Rows from block 3 of a small rotation predictor, named by matrix and row number. Rows with one number belong to one neuron. Each number is 50 + 15 x the weight over its row's rms, rounded and kept within 0 to 99. All counts start at 0. After the name is the row's rms in percent of the matrix's.
After each neuron's rows are labels from the 100 images, of 14976, where the neuron reaches its highest value: "place" is the part of the image that holds the peak. Only what is clearly more common there than usual is listed. The data: photos of plants and fungi (iNaturalist). In brackets: how many of the 100.
# fc1: MLP up (model.blocks.3.mlp.fc1.weight, 640x160), inputs 0-159
# fc2: MLP down (model.blocks.3.mlp.fc2.weight, 160x640, transposed), outputs 0-159

fc1.174 107:34 61 58 39 66 40 53 43 49 42 45 34 44 51 84 64 38 51 52 65 32 80 64 60 47 43 39 59 34 44 34 57 27 32 56 80 74 46 34 60 66 52 43 51 40 49 55 58 28 33 57 53 28 44 58 36 61 27 51 59 70 63 45 61 74 32 33 63 42 54 28 58 66 59 60 60 75 34 29 30 63 64 61 51 29 37 54 39 53 64 61 57 25 38 54 53 73 63 70 52 23 69 31 58 57 60 45 56 51 39 74 53 41 64 75 60 33 46 63 52 47 67 69 32 68 79 69 50 57 11 61 49 68 58 50 26 56 64 25 63 99 89 70 55 50 45 51 39 61 41 57 33 46 24 58 70 58 45 42 42
fc2.174 115:25 34 58 16 59 58 61 17 44 51 31 46 49 48 25 35 56 54 59 60 66 63 60 28 76 41 74 46 07 27 21 58 70 68 63 62 36 57 27 40 41 29 56 45 48 76 54 39 38 52 56 78 49 40 60 24 55 70 26 60 50 53 61 57 45 53 57 66 35 42 88 87 35 50 52 45 52 50 44 45 51 55 31 32 50 47 29 57 42 38 43 65 43 40 59 46 51 45 50 47 48 65 45 29 36 39 43 39 49 48 23 42 68 47 69 77 88 42 40 44 66 46 39 62 40 54 61 42 69 70 72 51 33 35 55 56 45 75 35 62 30 54 44 43 21 53 53 65 54 57 33 22 37 35 60 22 61 49 39 62
place: bottom right (36)

fc1.521 105:39 53 55 30 60 40 54 56 58 27 56 43 38 61 73 46 62 51 37 51 41 65 59 51 40 39 51 40 53 44 43 13 52 35 67 40 59 43 47 40 54 51 53 33 40 52 58 53 48 71 54 23 59 21 46 22 40 32 25 43 63 44 42 35 70 54 54 60 37 41 62 51 38 50 42 76 33 58 25 30 95 72 81 37 71 52 29 61 50 51 42 56 61 38 51 28 29 50 85 38 60 51 46 36 36 54 53 49 64 24 48 50 56 40 51 80 45 75 43 68 82 34 34 46 80 76 64 63 67 44 33 41 73 48 25 28 60 56 34 40 62 72 73 66 72 47 51 49 65 41 65 51 50 53 47 38 52 95 71 46
fc2.521 110:38 54 48 43 61 65 46 37 66 39 44 57 26 53 23 61 59 73 33 63 64 33 27 71 64 52 65 39 49 61 26 66 38 61 72 57 68 46 23 42 42 67 26 54 66 50 44 63 45 30 23 46 40 48 60 66 62 73 65 60 22 29 48 36 59 40 32 51 72 62 65 65 53 50 49 45 39 45 52 43 30 67 45 46 61 37 46 65 66 34 48 34 65 48 61 64 54 31 29 39 74 39 50 27 62 45 46 45 30 41 54 26 50 20 35 65 80 53 70 50 38 24 53 58 44 46 43 34 63 61 81 35 33 44 36 76 31 65 69 45 62 68 51 54 32 20 69 15 49 37 31 57 50 31 81 17 62 65 45 53
place: bottom right (35)

fc1.618 089:58 18 49 41 45 22 45 54 52 43 52 29 53 46 54 45 62 65 63 64 26 47 49 20 25 28 53 29 44 72 53 28 70 65 48 45 67 49 40 55 36 29 43 49 47 39 88 50 61 33 76 47 43 54 46 46 26 55 30 24 52 38 33 61 21 72 43 54 51 48 49 51 54 50 75 40 22 43 50 65 53 47 67 64 66 49 49 54 38 41 94 69 66 71 55 74 44 47 44 55 49 27 61 45 31 54 40 29 42 43 34 39 47 43 06 74 28 61 57 64 61 36 85 50 50 44 68 57 60 64 64 39 81 50 54 22 53 71 44 51 56 63 61 52 66 34 68 48 50 38 50 47 44 39 59 58 18 24 45 66
fc2.618 063:65 34 34 46 69 46 48 73 67 51 43 61 91 55 59 47 72 52 44 46 18 59 40 46 28 45 60 64 58 49 77 48 48 83 51 47 54 62 56 31 35 51 53 39 39 39 66 73 38 70 55 99 42 37 61 46 50 61 20 60 31 17 56 45 36 58 56 48 61 54 35 26 06 61 41 31 69 59 51 75 60 75 33 59 70 57 54 47 58 49 39 56 57 40 45 54 43 48 51 35 56 59 45 63 41 72 19 44 48 40 45 64 75 53 78 78 35 52 44 52 64 39 35 27 74 53 58 49 43 51 33 47 52 37 61 46 57 63 52 63 48 47 70 37 57 61 54 65 64 37 54 54 40 47 52 83 72 55 29 38
place: bottom right (32)

fc1.39 105:39 59 18 41 60 38 74 56 10 30 38 56 20 47 59 27 51 50 39 64 38 63 70 47 38 46 42 41 72 62 70 25 36 52 80 43 39 67 67 55 46 70 46 44 81 74 56 58 61 72 58 23 53 59 29 45 28 47 33 63 58 33 32 36 52 30 53 35 43 41 62 52 51 61 48 46 47 63 37 48 48 63 51 23 74 60 47 58 40 78 60 49 23 37 64 54 32 57 70 44 18 26 32 27 40 52 65 52 28 26 49 47 70 14 49 46 52 68 61 32 59 37 59 32 46 69 66 58 48 22 60 56 54 58 64 48 55 31 47 26 39 55 59 55 64 45 74 42 62 30 33 38 56 66 36 77 46 59 64 44
fc2.39 109:40 52 56 36 68 82 54 42 55 31 28 53 19 40 49 60 33 67 32 80 72 51 60 46 62 47 71 50 76 56 45 75 58 56 70 46 64 40 38 40 26 57 38 50 72 67 54 28 40 40 54 67 43 82 61 58 62 73 51 73 25 57 31 32 49 21 42 55 65 47 50 41 54 55 52 37 46 34 63 32 62 56 41 58 63 50 44 61 55 27 69 29 67 51 73 37 38 33 42 28 65 32 54 41 57 29 65 37 66 45 45 51 50 41 60 84 67 49 68 45 43 24 56 38 54 32 61 42 62 65 96 30 17 32 51 22 26 55 54 42 44 57 41 58 40 38 29 69 37 54 50 58 52 26 62 29 49 73 46 60
place: bottom right (59)

fc1.252 083:56 52 54 74 32 53 26 41 38 65 39 42 37 48 65 37 44 43 44 76 32 42 71 45 60 52 47 63 17 38 40 48 51 48 44 55 51 34 69 36 42 46 22 41 58 73 75 39 71 58 69 32 63 53 36 39 39 56 46 00 46 49 45 32 32 58 37 55 35 63 39 41 52 44 40 58 57 50 68 41 47 64 57 56 44 45 50 37 59 58 71 57 34 34 54 50 59 16 55 54 38 29 82 68 37 45 63 28 38 30 60 21 29 49 34 79 58 85 59 88 51 33 57 58 47 63 72 49 57 41 47 48 54 30 22 74 39 93 36 51 62 57 37 45 65 36 42 51 59 60 36 34 35 63 40 29 42 53 31 39
fc2.252 053:64 46 62 39 70 55 73 56 49 47 45 40 44 79 51 46 78 58 60 60 20 68 62 46 44 42 86 39 43 21 80 53 38 47 54 40 54 56 63 38 33 31 54 45 30 32 71 49 34 68 60 57 41 45 70 52 50 73 52 71 74 46 46 53 33 46 51 51 54 52 30 09 11 57 40 53 74 42 64 71 11 45 31 66 49 34 34 52 52 62 59 64 67 62 61 27 59 39 54 30 50 72 75 73 59 48 46 41 46 41 52 49 69 30 86 43 35 55 49 56 78 24 41 48 69 36 53 54 36 72 44 35 26 43 68 25 49 56 24 47 35 54 48 57 45 73 56 27 64 43 44 47 30 46 47 53 60 60 40 48
place: bottom left (42)

fc1.263 098:48 60 45 49 67 57 20 55 84 55 78 48 57 51 65 55 63 53 22 62 41 40 43 50 46 74 55 54 41 44 38 55 49 25 55 61 63 58 35 50 70 68 35 41 18 16 35 65 42 56 44 53 38 42 51 31 44 35 46 38 55 66 59 63 14 33 41 60 41 41 52 46 60 46 51 43 81 48 39 40 72 44 69 47 11 49 45 57 65 45 48 31 41 40 69 33 23 61 48 47 58 58 35 43 74 87 59 68 96 52 38 26 48 41 64 79 46 66 68 76 49 17 27 52 40 65 30 60 69 46 44 55 49 31 36 50 51 66 39 43 76 44 57 49 58 70 38 44 49 44 63 53 25 31 55 33 69 54 37 56
fc2.263 083:75 29 54 46 59 73 55 52 32 50 52 22 33 58 15 44 54 64 45 65 59 52 41 57 63 52 52 22 73 47 58 73 41 72 63 59 41 23 44 42 36 53 25 54 71 69 56 72 35 72 33 64 42 43 63 33 65 59 56 65 51 54 32 53 60 35 54 58 46 66 60 39 41 53 64 26 45 40 46 41 38 35 49 52 33 44 21 81 31 32 34 56 57 52 61 66 49 36 30 28 63 59 63 32 64 69 45 48 09 40 60 24 56 44 60 79 63 47 59 31 57 53 46 40 54 32 34 39 60 65 68 40 28 46 40 50 35 84 31 79 44 73 31 58 24 48 55 44 52 42 26 62 56 37 79 39 56 61 53 80
place: bottom right (32)

fc1.85 099:36 37 27 44 19 39 55 54 55 58 25 31 01 58 48 65 55 39 49 58 38 70 51 54 61 58 53 63 36 11 25 43 36 47 48 66 28 31 51 41 43 80 28 33 52 67 49 49 72 48 68 38 35 31 65 33 52 43 61 58 61 63 49 69 48 45 76 32 31 69 42 52 34 52 51 67 72 64 63 36 64 37 81 48 35 63 48 28 52 71 46 67 55 53 36 49 51 47 53 67 39 31 45 54 60 62 44 33 66 61 40 23 54 29 55 68 45 56 44 37 62 40 29 46 62 52 54 62 47 59 39 51 73 53 58 64 41 38 06 51 76 62 78 51 97 64 54 56 66 35 45 50 52 52 21 51 35 53 53 63
fc2.85 089:76 32 47 52 38 37 57 68 42 64 63 61 78 31 66 27 62 42 61 48 58 56 61 43 48 36 61 44 37 39 67 39 56 18 37 45 38 61 94 65 56 41 61 42 19 54 55 44 34 78 74 25 48 33 40 55 32 43 63 38 91 63 57 54 29 61 59 39 31 37 38 31 36 59 77 32 56 38 77 49 56 43 47 74 49 75 56 54 38 70 67 58 50 63 43 47 49 67 39 63 34 51 59 68 41 39 54 64 48 53 39 67 68 60 57 34 13 44 41 40 78 42 38 80 55 47 57 55 52 37 31 61 59 59 72 22 69 51 22 48 37 57 38 47 62 77 27 50 59 35 54 41 70 66 38 40 51 59 53 71
place: bottom left (39)

fc1.116 105:52 34 42 38 56 56 40 66 65 44 71 48 79 36 72 36 86 56 34 84 43 44 52 29 26 61 73 25 52 57 30 32 71 39 66 49 68 21 29 39 43 47 57 36 58 14 64 48 90 27 61 44 49 77 51 56 45 50 49 36 47 55 29 46 41 77 70 48 56 35 56 61 53 42 56 63 51 45 52 56 34 48 34 47 64 32 48 52 38 36 77 43 41 68 53 53 42 41 41 49 42 60 70 39 39 80 40 24 49 52 44 10 56 53 58 68 27 51 39 48 67 21 53 59 53 34 49 37 43 64 42 40 42 59 56 41 59 40 25 62 47 71 60 36 36 52 66 28 47 61 64 65 15 79 47 63 41 60 22 52
fc2.116 089:85 42 50 55 55 70 19 77 54 38 26 73 76 50 54 38 50 57 48 50 26 52 40 48 05 45 45 44 56 47 75 59 83 61 77 36 55 33 65 64 38 53 49 46 52 64 51 38 33 61 48 77 33 78 58 28 62 56 39 53 28 55 55 48 33 52 61 63 45 53 10 18 38 59 71 24 47 46 64 32 61 51 76 59 73 52 70 59 72 47 65 48 39 26 61 64 47 46 30 44 61 41 29 51 57 47 32 51 42 28 33 64 54 42 65 56 22 47 57 54 41 71 40 40 83 27 70 51 70 61 45 47 38 39 48 58 41 75 54 67 46 40 67 45 46 55 50 50 49 53 64 62 58 38 44 82 65 34 38 51
place: bottom right (32)

fc1.200 098:31 60 30 33 51 44 53 46 66 49 51 44 48 55 54 78 60 70 62 34 62 48 55 32 54 61 84 53 32 57 39 44 70 41 61 81 32 56 57 33 63 63 49 44 57 22 87 42 58 29 48 76 50 57 48 40 43 49 47 44 36 37 57 68 37 65 62 57 56 52 50 45 06 80 51 76 56 67 34 22 56 60 56 57 43 51 30 55 62 48 63 68 53 56 72 32 47 67 72 31 36 40 48 57 62 49 18 50 41 43 36 58 24 61 52 55 31 76 23 35 61 64 12 20 59 71 66 52 47 51 51 78 56 41 71 42 27 41 67 63 52 47 45 49 46 65 53 51 47 32 45 57 25 17 51 32 29 73 64 46
fc2.200 139:72 55 66 43 59 68 44 52 56 43 38 54 41 65 37 52 62 65 41 83 34 44 35 72 46 70 59 36 58 59 58 67 40 65 51 19 72 25 31 35 37 68 25 65 59 59 44 56 40 58 34 46 37 45 68 40 64 61 71 58 47 26 44 39 77 39 28 33 59 74 46 36 44 32 63 40 29 37 54 30 45 59 21 73 70 43 32 70 58 30 35 34 68 48 61 58 27 40 36 31 70 23 38 37 66 42 44 35 44 39 57 36 62 21 55 88 42 76 55 25 43 57 55 38 57 38 30 37 57 65 49 40 34 49 39 56 32 73 70 57 62 78 40 57 25 55 52 30 44 74 34 58 31 47 64 51 67 51 56 66
place: bottom left (34)

fc1.396 098:51 33 55 29 37 49 39 43 24 60 42 47 53 56 69 72 69 39 56 40 44 66 32 59 52 66 59 62 49 65 38 30 51 57 39 34 45 45 69 50 70 60 61 37 63 66 84 44 57 43 70 55 46 68 36 50 51 22 44 36 54 66 23 48 38 52 39 30 81 37 54 72 47 63 56 30 54 48 32 54 35 24 87 39 34 46 22 34 65 47 58 33 43 42 42 70 33 55 70 34 64 50 29 43 51 66 64 24 70 49 49 62 53 39 34 56 68 47 43 59 29 55 58 40 48 65 42 72 71 35 35 42 28 43 47 33 47 67 83 48 55 36 63 37 53 15 43 49 99 27 67 34 55 22 59 64 38 66 31 55
fc2.396 098:42 59 52 44 74 75 27 64 64 37 42 43 35 72 37 72 41 73 39 78 25 48 56 60 50 63 62 34 70 52 47 69 37 70 51 38 62 43 31 34 28 72 32 69 67 34 33 57 49 43 37 49 36 54 74 45 73 59 49 68 34 06 32 35 73 35 25 28 48 63 58 50 59 54 36 63 44 43 49 46 49 42 26 59 64 47 33 77 46 34 23 45 72 36 61 55 19 32 50 28 50 36 56 55 67 44 43 31 43 34 71 42 57 24 50 74 54 60 65 31 37 58 68 44 78 53 45 34 43 61 33 30 39 49 57 59 35 53 54 58 82 68 46 71 43 54 61 34 39 64 48 57 19 37 52 54 50 62 73 58
place: bottom left (39)