{"norm": "layernorm", "activation": "gelu", "depths": [2, 4, 4], "kernel_size": 7, "residual_init": "scaled_by_depth", "lr": 0.00083, "lr_schedule": "cosine"}
Rows from block 2 of a small rotation predictor, named by matrix and row number. Rows with one number belong to one neuron. Each number is 128 + 32 x the weight over its row's rms, rounded and kept within 0 to 255. All counts start at 0.
Before each neuron's rows are labels from the 100 images, of 14976, where the neuron reaches its highest value: "top examples" is what is common among them. Only what is clearly more common there than usual is listed. The data: photos of plants and fungi (iNaturalist). In brackets: how many of the 100, against the usual share in percent.
# fc1: MLP up (model.blocks.2.mlp.fc1.weight, 640x160), inputs 0-159
# fc2: MLP down (model.blocks.2.mlp.fc2.weight, 160x640, transposed), outputs 0-159

top examples: class Liliopsida (31 vs 9.4)
fc1.383 [139 135  88  36 109  84  61 124 140 144 113  80  86  92  92 111 112 144 135 117  76 135 140  82 149 128 124 161  82 123 108 113 142 105 176 157 125 108 169 210 162  89  85 192 182 127 165 134 144 193 152 163  88 245  98 140  89 120 145 128 149 130 122 111 124 141  99 113 151 102 112 188 116 146 138 118  72 114 134 187 134  91 146 101 136 120 125 162 144  93 151 130 165 117 148  99 172 141 105 139 190 129 182 155  99  86 110 128 121 161 110 127  63 140 120  87 127  98 151  91 156 122 111 139 181 157 179  67 126 129 184 189 120 125 156 140  89 134 107 130 105 126 137 132  98  99 138 144 114  85 102  98 108 139  98 119 121 122 183 142]
fc2.383 [164 144 122 166 130 188  66 132 135  82  93  73 196  75 100 114  93 180  98 161 133 122 100 186 151 160 127 153 147 119 139 191 159 108 145 115 119  96 152 132  70 165  58 139 161 145 144 130 137  98 104 141 114 163 184 150 177 176 144 139 125 156 110 113 126 104  99 147 128  95 103  99 146  91 182 113 122  99 127  73 100 100 163 168 120  86 122 160 136 108 142  60 151 119 182 142 103 110 120 114 187  87 113 122 173  90 131 102 102  90 112  89 122  87 156 121 140 146 164 158 137 188 159 136 138  65 109  61 144 151 162 101  76 109 164 161  51 144 153 132 126 168  81 133 124 116 154 144  78 169 161 134 166 103 146 136 111  81 116 133]

top examples: class Liliopsida (28 vs 9.4)
fc1.118 [108 128 156  14 157  72  94 101  88 112 159  99 112 150 118  96 108 157 136 145 117 135 144  86 142 133 128 189 122 149 155  77 120 144 146 118 168  98  98 185 185  39 107 163 150  68 151 166  87 132 118 154  85 155 128 149 143 125 149 138 150 130 156  98 141  97  74  89 153 144 112 122 136 104 143  86  90 162 155 146 127 126 118 142 157 180 138 142 153 143  72 151 148 168  85  92 138 101  91 170 201 157 114 128 134 100 149 179  83 106 126 154  90 179 115 128 161 118 182 121 167 131 174 171 134 129 125  71 111 142 138 187 126  98  48 118  78 150 151 183  99 134 160 115  94  93  62 115 127  97 148 118 112 141 147 160 138 135 126 106]
fc2.118 [221 172 135 186  90 151 119 120 104 127 143  50  93  48  95 147 128 137 185 154 123 134 133 143 162 128  95 112  91 147 132 154 140 155  85  84 136 102 142  96  88 149  86 116 166 145 167 149 181  97 112  92 118 126 140 160 138 148 152  78 133 154 135 131 115 128 113 116 102  86 162  66  60 108 194  85 141  88  97 160 116  82 120 163 105 138  92 133 132  79  97  94 159  73 145 127 129 194 133 159 128 134 136 193 118  89 126 120 108 123 169  57 132  70 141 123 185 110 115 158 187 168 157 144 109 124 145 105 137 148 166 145  97 122 120 137  80 159 140  80 163 161 121 135  66 101 105  91 124 150  83 134 121 130 148 111 191 136 104 125]

top examples: order Caryophyllales (42 vs 7.8); family: Cactaceae (42 vs 3.3); text has "cactus" (31 vs 2)
fc1.246 [174 147 139  89  92 164 166 176  72 118 109 133  82 129 140  82 115 126 127 175 150 113 176 130 133 143  97 137 187  90 155 161 128  94 139 129  80 156 181 147 113 111 139 117 179 150 122 194 178 191 154 122 152 122  84 122  88 106 123 115 172 113 123 123 114 148 124 140 120 143  83 209 128 117 154 137 100 136 124 118 114 105 134  67 162 217 112 155 184 123  52 128  87 168 167 120 137 180 156 130 116 143 119  73  92 116  79  57 138 109 122 138  63 147 135 105 181 159  96 103 149 188 130 103 121  82 178 129 169 115 111 164 135  95  72  78 139 113 128 158 115 152 142  87  91 124 114 126 163 111 148 104  82 175 145 155 125 147 166 150]
fc2.246 [177 159  67 168 100 139  62 104 100  56  98 120 162  65 121  92 128  96 150 111 120  91  70 138 115 138  95 101 155 126 106 129 173 169 151 122 130 135 165 150 114 134 115  86 156 127  87 149 122 101 102 156 108 143 101 121 153 115  94  81  75 108 167 162 146 141 142  99 160 160 105  73 134 189 191 150 105 138 107  94 160 164 170 150 181 137 148 133 146 123 158 133  90 114 149 154 182 157 124 141 185 158  57 102 120 140 106 169  86  67 131 106 130 121 123 147 110 178  74 177 112 128 103  91 123 111 124 145 162 113 149 160 145 118  47 157 126 180 196 179 167 161 119 119 130 182 100 141 148 101  95 110 164 148 143  94 177 126  77 119]

top examples: class Liliopsida (26 vs 9.4)
fc1.131 [ 85 124 146 123 137  88 216 188 104 116 139 162 111 151 135 133 176 112 136  77 117 101 205 125  80 144 106 125 135  83 141 119 150  94 122 147 137 163 165 174 155 119 162 131 100 183  63 140  98 151 114 126 143 158 117 125 205 115 136 135 189 118 142 149 151  97 108 195 132 178  99 129  85 137 155  98  92 137  92  66 101 128 146 126 166 180  89 103 170 145  93 134 164 131 115 111 133 104 156  98  90 140 123 112 187 156 185 122 186  73 161 134 138 123 123 133 155 103  80 164 114 144 147 144 139 135  87 172 162 131  84 107 142 172  42 108 124 125  98 206 146 106  91 110  63 110 102 106 158 111 124 152 132 145 139 110 126 155 149  66]
fc2.131 [202 205 142 127 103 134 200 127  88 129 143 108  83  93 125 128 153 131 133 180  98 110  97 168  89 222 151 112 113 113  96 147  54 149 126 115 123  93 157  87 124 136 171 141 166 144 110 151 149 100 138  84 167 136 133 135 156 106 131 105 109  81 120 165 134 103  95 106 146  95  85  63 152 119 176 137 129 133 106 141 103 152 158 106 133 175 123 153 126  74 166 167 146 125 137 107 162 162 129 118 202 171 210 116 140 131 142 157  96 151 185  82  97 102  69 201 113 131 117  66 129 132 164 102 119 141 127 123 154 131 137 155 110 157  50 112 122 178 152 104 172  85 107 144  89 100 140 144 114 128 150 157 143 107 168 129 161 124  71 121]

top examples: order Caryophyllales (26 vs 7.8)
fc1.12 [137  97 143 135 101 139 109 160 168 159 128 140 162 119 112 217 122 105  77 122 114 147 130 133 121  99 112 118 143 123 142 171 196 105 177 134 123 153 194 124 107  90 127  96 146 130  89 106 113 189 174 170 139 138 104 176  97  67 145 103 173 142  46 108  76 154 161  89 195 192  93 141  98 154  69 120 114  78 179 148 138  62 122  96 146 172 120 131 178 133  93 158  90 114 147 162 103  92 144 121 164  99 145 125 133 108 114 188 140  89  88 124 121  96  91  66 131 105 135  69 147  90 107  93 125 133 150 120 145  89  76 112 115 121 166 115 159 106 179 139 114 116 119 156 118 145 103 124 188 111 181 135 147 188 134 115 104 169  97 155]
fc2.12 [130 173  75 159 144 149  84 143 161 127 105 139 147  91  78 146 170 143  79 152 133  78  93 110 147 203 129 103 145 162 117 153  92 155 127  73 151  77 163 137 100 187  83 150 111  74  94 184  90 153  75  96  70 111 137 131 156 139 166 146 115 100 172  81 152 113 115  99 157 181 168 123 151 129 158 140 110 118  86 107 102 154  91 164 170 126 109 151 134 102  84  96 164 152 144 176 124  77  84  91 151  96  79 144 164 130 135 127  86  73 162  83 116  89  98 147 154 173 178 119 103 128 129 145 137  76 117 125  97 151 144  83 127  49 105 131  90  98 167 134 158 161 157 154 131 105 160  69 114 127  93 117 109  59 139  90 146 145 133 121]

top examples: class Liliopsida (27 vs 9.4)
fc1.81 [ 70 181 144  99 107 161 140 137 181 120 159  89 134  77 142 133 110 121 143 122 127  85 100 114  97 144 118 129 118 138 153 107  58 114 109 157 148 181 152 132 217 117 114 159 159 126 205  50  90 114  60 144  87  88 178 106 116 121  94 136 119 136 161 172 194  88  97 164 186  79  89 137 119 123 119 122 139 111 172 166 105  99 156 111 147  87 106 150 110 138 135 170 145 103  92 131 132 172 143 158 102 153 132 155 118 130 112 104 112 134  99 132 102 117 127 127 159  85 155 126 130 183 119 158 113 158 163  45  97  81 153 149 125 127 152  70 115 114 190 129  74 108 181 112 170 128 173 148 146  96 200 157 101  94 122 157 160 116 171 155]
fc2.81 [131 116 128  99 120 122 153  63 134 137 121 127 159 141 156  83  55 142 150 139 117 177 134 192 124 138  37 121  59 140 110 126 163 157  87 108  94 113  90 102 107 147 142 106 161 139 187  78 132  79 140 177 156 139 126 186 134 181 140 143 113 168 155 128 112 125 126 126 137  56 131  68 119 111 142 124 149 118  93 144 130 182 152 124  89 110 181 117 208 152 130 109  84  75 128 101 103 122 170 137  92 113  52 141 140 106 150 135 133 137  89 127 118 130 176 182 191  78 138 147  90 146 154 188  93 150 165 109 132 153 152 118 123 147 194 191 125 109 155  93  78 104 190 120  91  81 148  93 138 133 157 102 104  92 122 141 129 129 114 112]

top examples: class Liliopsida (26 vs 9.4)
fc1.566 [149 154 109  81 127 133  68  75 106 142 170 165 181  89 143 148 114 116 118  96 104 120 140  56 142 116 114 115  82 145 131 106 128 116 111 119 160  94 158  95 167 126  83 155 155 112 162  77  93 152 170 152 101 193 150 119 148 165 154 155 156 117 170  91 128 129 121 148 102 147 143 125 132 131  97 114  77 131 129 175 180 113 157  98 154 103  57 112 105 110 139 169 130 139 109 171  99 143 120 143 179 151 135 203 148  78 133 140 148 155  90 166  66 113 182 105  87  94 162  87 209 134  93 125 124 202 138  68  92 105  86 187 176 130 158 113 106 160 155 108  89 140 182 134 132 142 145 107 152  75 149  74 152 134  78 127 107 176 121 107]
fc2.566 [143 122  62 132 131 102  88 129 162  77 143 119 222  50  83 195 129 139 113 145 127 103 120 169 138 117 112 173 120 161 112 120 149  99 135 117 173  94 139 140 108 130 105 140 142 102 152 112 147 114 168 132 128 116 126 196 115 176 116 107 135 183 156  84  92 146 119  92 128  92 122  96 142 116 136 116 186 110 134 115 159 192 144 142  99 171 132 169 132  98 109  58 137 117 102 136 131 122 142 162  50  83 153 170 156 117 170 142 103  91 127 137 116 130 151 101 151 136 166 133  49 116 163 217 125 150 126  97 162 124 114 104 116 107 209 133 114 146 148  64 107 138 160 131 179  74 125  79  84 113 181 122 141  80 112 157 144 174 168  99]

top examples: order Caryophyllales (27 vs 7.8)
fc1.538 [160 160 157 108 105 166 135 147  99 133 101 129 116 112 118  99 135  89  93 135 117 119 209 156 164 107  65  94 161  68 174 144 150 109 166 142 104 130 164 134 136 115 112 115 158 147 160 178 160 208 142 115 141 166  90  92  99  98  87 101 175 111 117 103 122 133 127 133 167 153  81 178 107  90 186 169  70 150 154 116 130  74 165  78 185 172 118 154 166 147  60  98  90 129 127 135 167 209 106 157 136 130 139  71 114 108  95 109 106 113 102 131  70 135 170 106 150 148 129  68 162 144 116 121  72 136 209  91 178 140 159 159 120 125  97  82 148 108 145 127 121 172 130  79  99  94  94 121 159 103 156 121 101 161 121 130 123  93 154 132]
fc2.538 [164 165  80 166 122 147  78 109 122  74 115 134 156  54 119 128 139 125 108 131 114  75  55 123 132 178  77 111 153 134  71 154 119 180 138 114 133 141 167 176 110 140  90 119 177 144 122 162 143  88  76 137  91 165 136 133 177 115 115  97  70  64 146 154 154 117 107  74 156 187 133  53 110 170 163 115  90 154  85 160 158 156 125 142 172 145 118 109 149 132 158 122 153 110 158 154 154 122 126  95 178 173  72  80 138 128 105 141 103  79 166 121 117 108 126 188 112 172  93 175 138 152 176  86 153  92 122 108 174 138 139 139 140  91  52 161  87 150 171 136 168 124 101 145 120 142  81 122 125 114 107 128 143 124 151 107 186 126  95  86]

top examples: class Liliopsida (26 vs 9.4)
fc1.373 [ 72 161 157  83 129 130 145  33 162  85 125 141 133  65 129 168 137 117 183  83 130 130 180 111 126  98 119 127 123 149 104 143  89 158 109 169 184 136 161  87  50  98  84 171 126  99 165  98  91 143 138 131 160 113 186 123 169  99 118 166 166 134 123 123 164 198 115 122 156 112 102 122 139 113 144  78 109 120 134 163 181  83 160 147 141 109 153  90 172 131 117 151 147  81 143 151 150 121 129 100 172 176 126 115 114 101 134 118 140  81  74 105  91 132 100 126 133  67 140 155 175 139 165 164 140 106 101 119 181  64 119 144 128 100 115 135 102 123 154 171  90  86 162 169 132  83 210 146 122 145 128 219 143 124 116 158 168 136 140 138]
fc2.373 [ 81 159  85 160 146 112 143  81 167 124 149 140 193 138 171 142 155 148 155 100 111 129 128 174  76 142 100 131  72 188 104 133 132 119 132  59 174  98  76 104 109 190 115 165 185 181 168 140 184  86 123 139 120 137 129 148 142 128 114 152 108  96 140 160 189 116  91  96 128 105 104 110  77 119 130  93 134 125  89 148 178 183 106 126 104 129 203  84 181 101 134  89 117  86 132 144 112 137 196 169 106 133 119 121 155 158 112 111 108 112 107 159 151  96 144 197 101 120 139 150  89  70 166 182 106 128 132 104 142 125 134 150 138 148 101 186 119  51 152 105 115  76 187 130  92  64 190 131 116 145  95 134 123 156 135 158 144 123 135 112]

top examples: class Liliopsida (28 vs 9.4)
fc1.326 [ 92 113 103  77 130 141  42  70 173 133 196 121 111 143 115 119 105 113 202 137 103 131 165 103 107 118  46 162  84  89  42 118  99 128 130 138 127 112 133 146 138 142 128 109 188 120 161 103  95 155 101 160 113 139 104 176  94 146  97 113 174 202 114 102 131 173  82 130 152  91 160 170 153 180 158 108 131 129 134 178 106 110 173 104 112 107 106 146 109  82 162 150 114  92 115 102  77 113 105 135  92  98 144 162 151 172 148  90 110 193 115 138  59 174  78 115 101  78 149 132 158 128 149 144 183 130  77 108 123 123 101 108 185 127 176 112 127 123 149 159 139 111 195 150 122  90 106 143 166 132 110 127 103 151 130 160 149 150 167 143]
fc2.326 [117 124 102 128  95 129  95 127 160  79 104  72 154  84 172 116 108 110  87 128 118 115 156 197 143 158  74 146 143  90 134 125 174 110 135  94 147  81 183 106 108 138 123 138 183 144 157  87 156 101 154 133 119 152 135 170 138 148 191 145 169 164 149  84 106 163 141 135 170  51 111 108 144 117 132  89 135 120  96  69 107 139 233 129 101 152 129 168 109  94  91 100 108 167 149 178 128 121 156 129 123  87 117 142 133 130 145 137 160  62 111 111  78 130 186 124 147 148 126 144 140 161 169 176 109 121  99 115 132 129 113 120 114  98 166 151 119  66 108 179  60 143 208 114 140 122 126 189 120 136 193  96 185  83 105 117 120 158 184 142]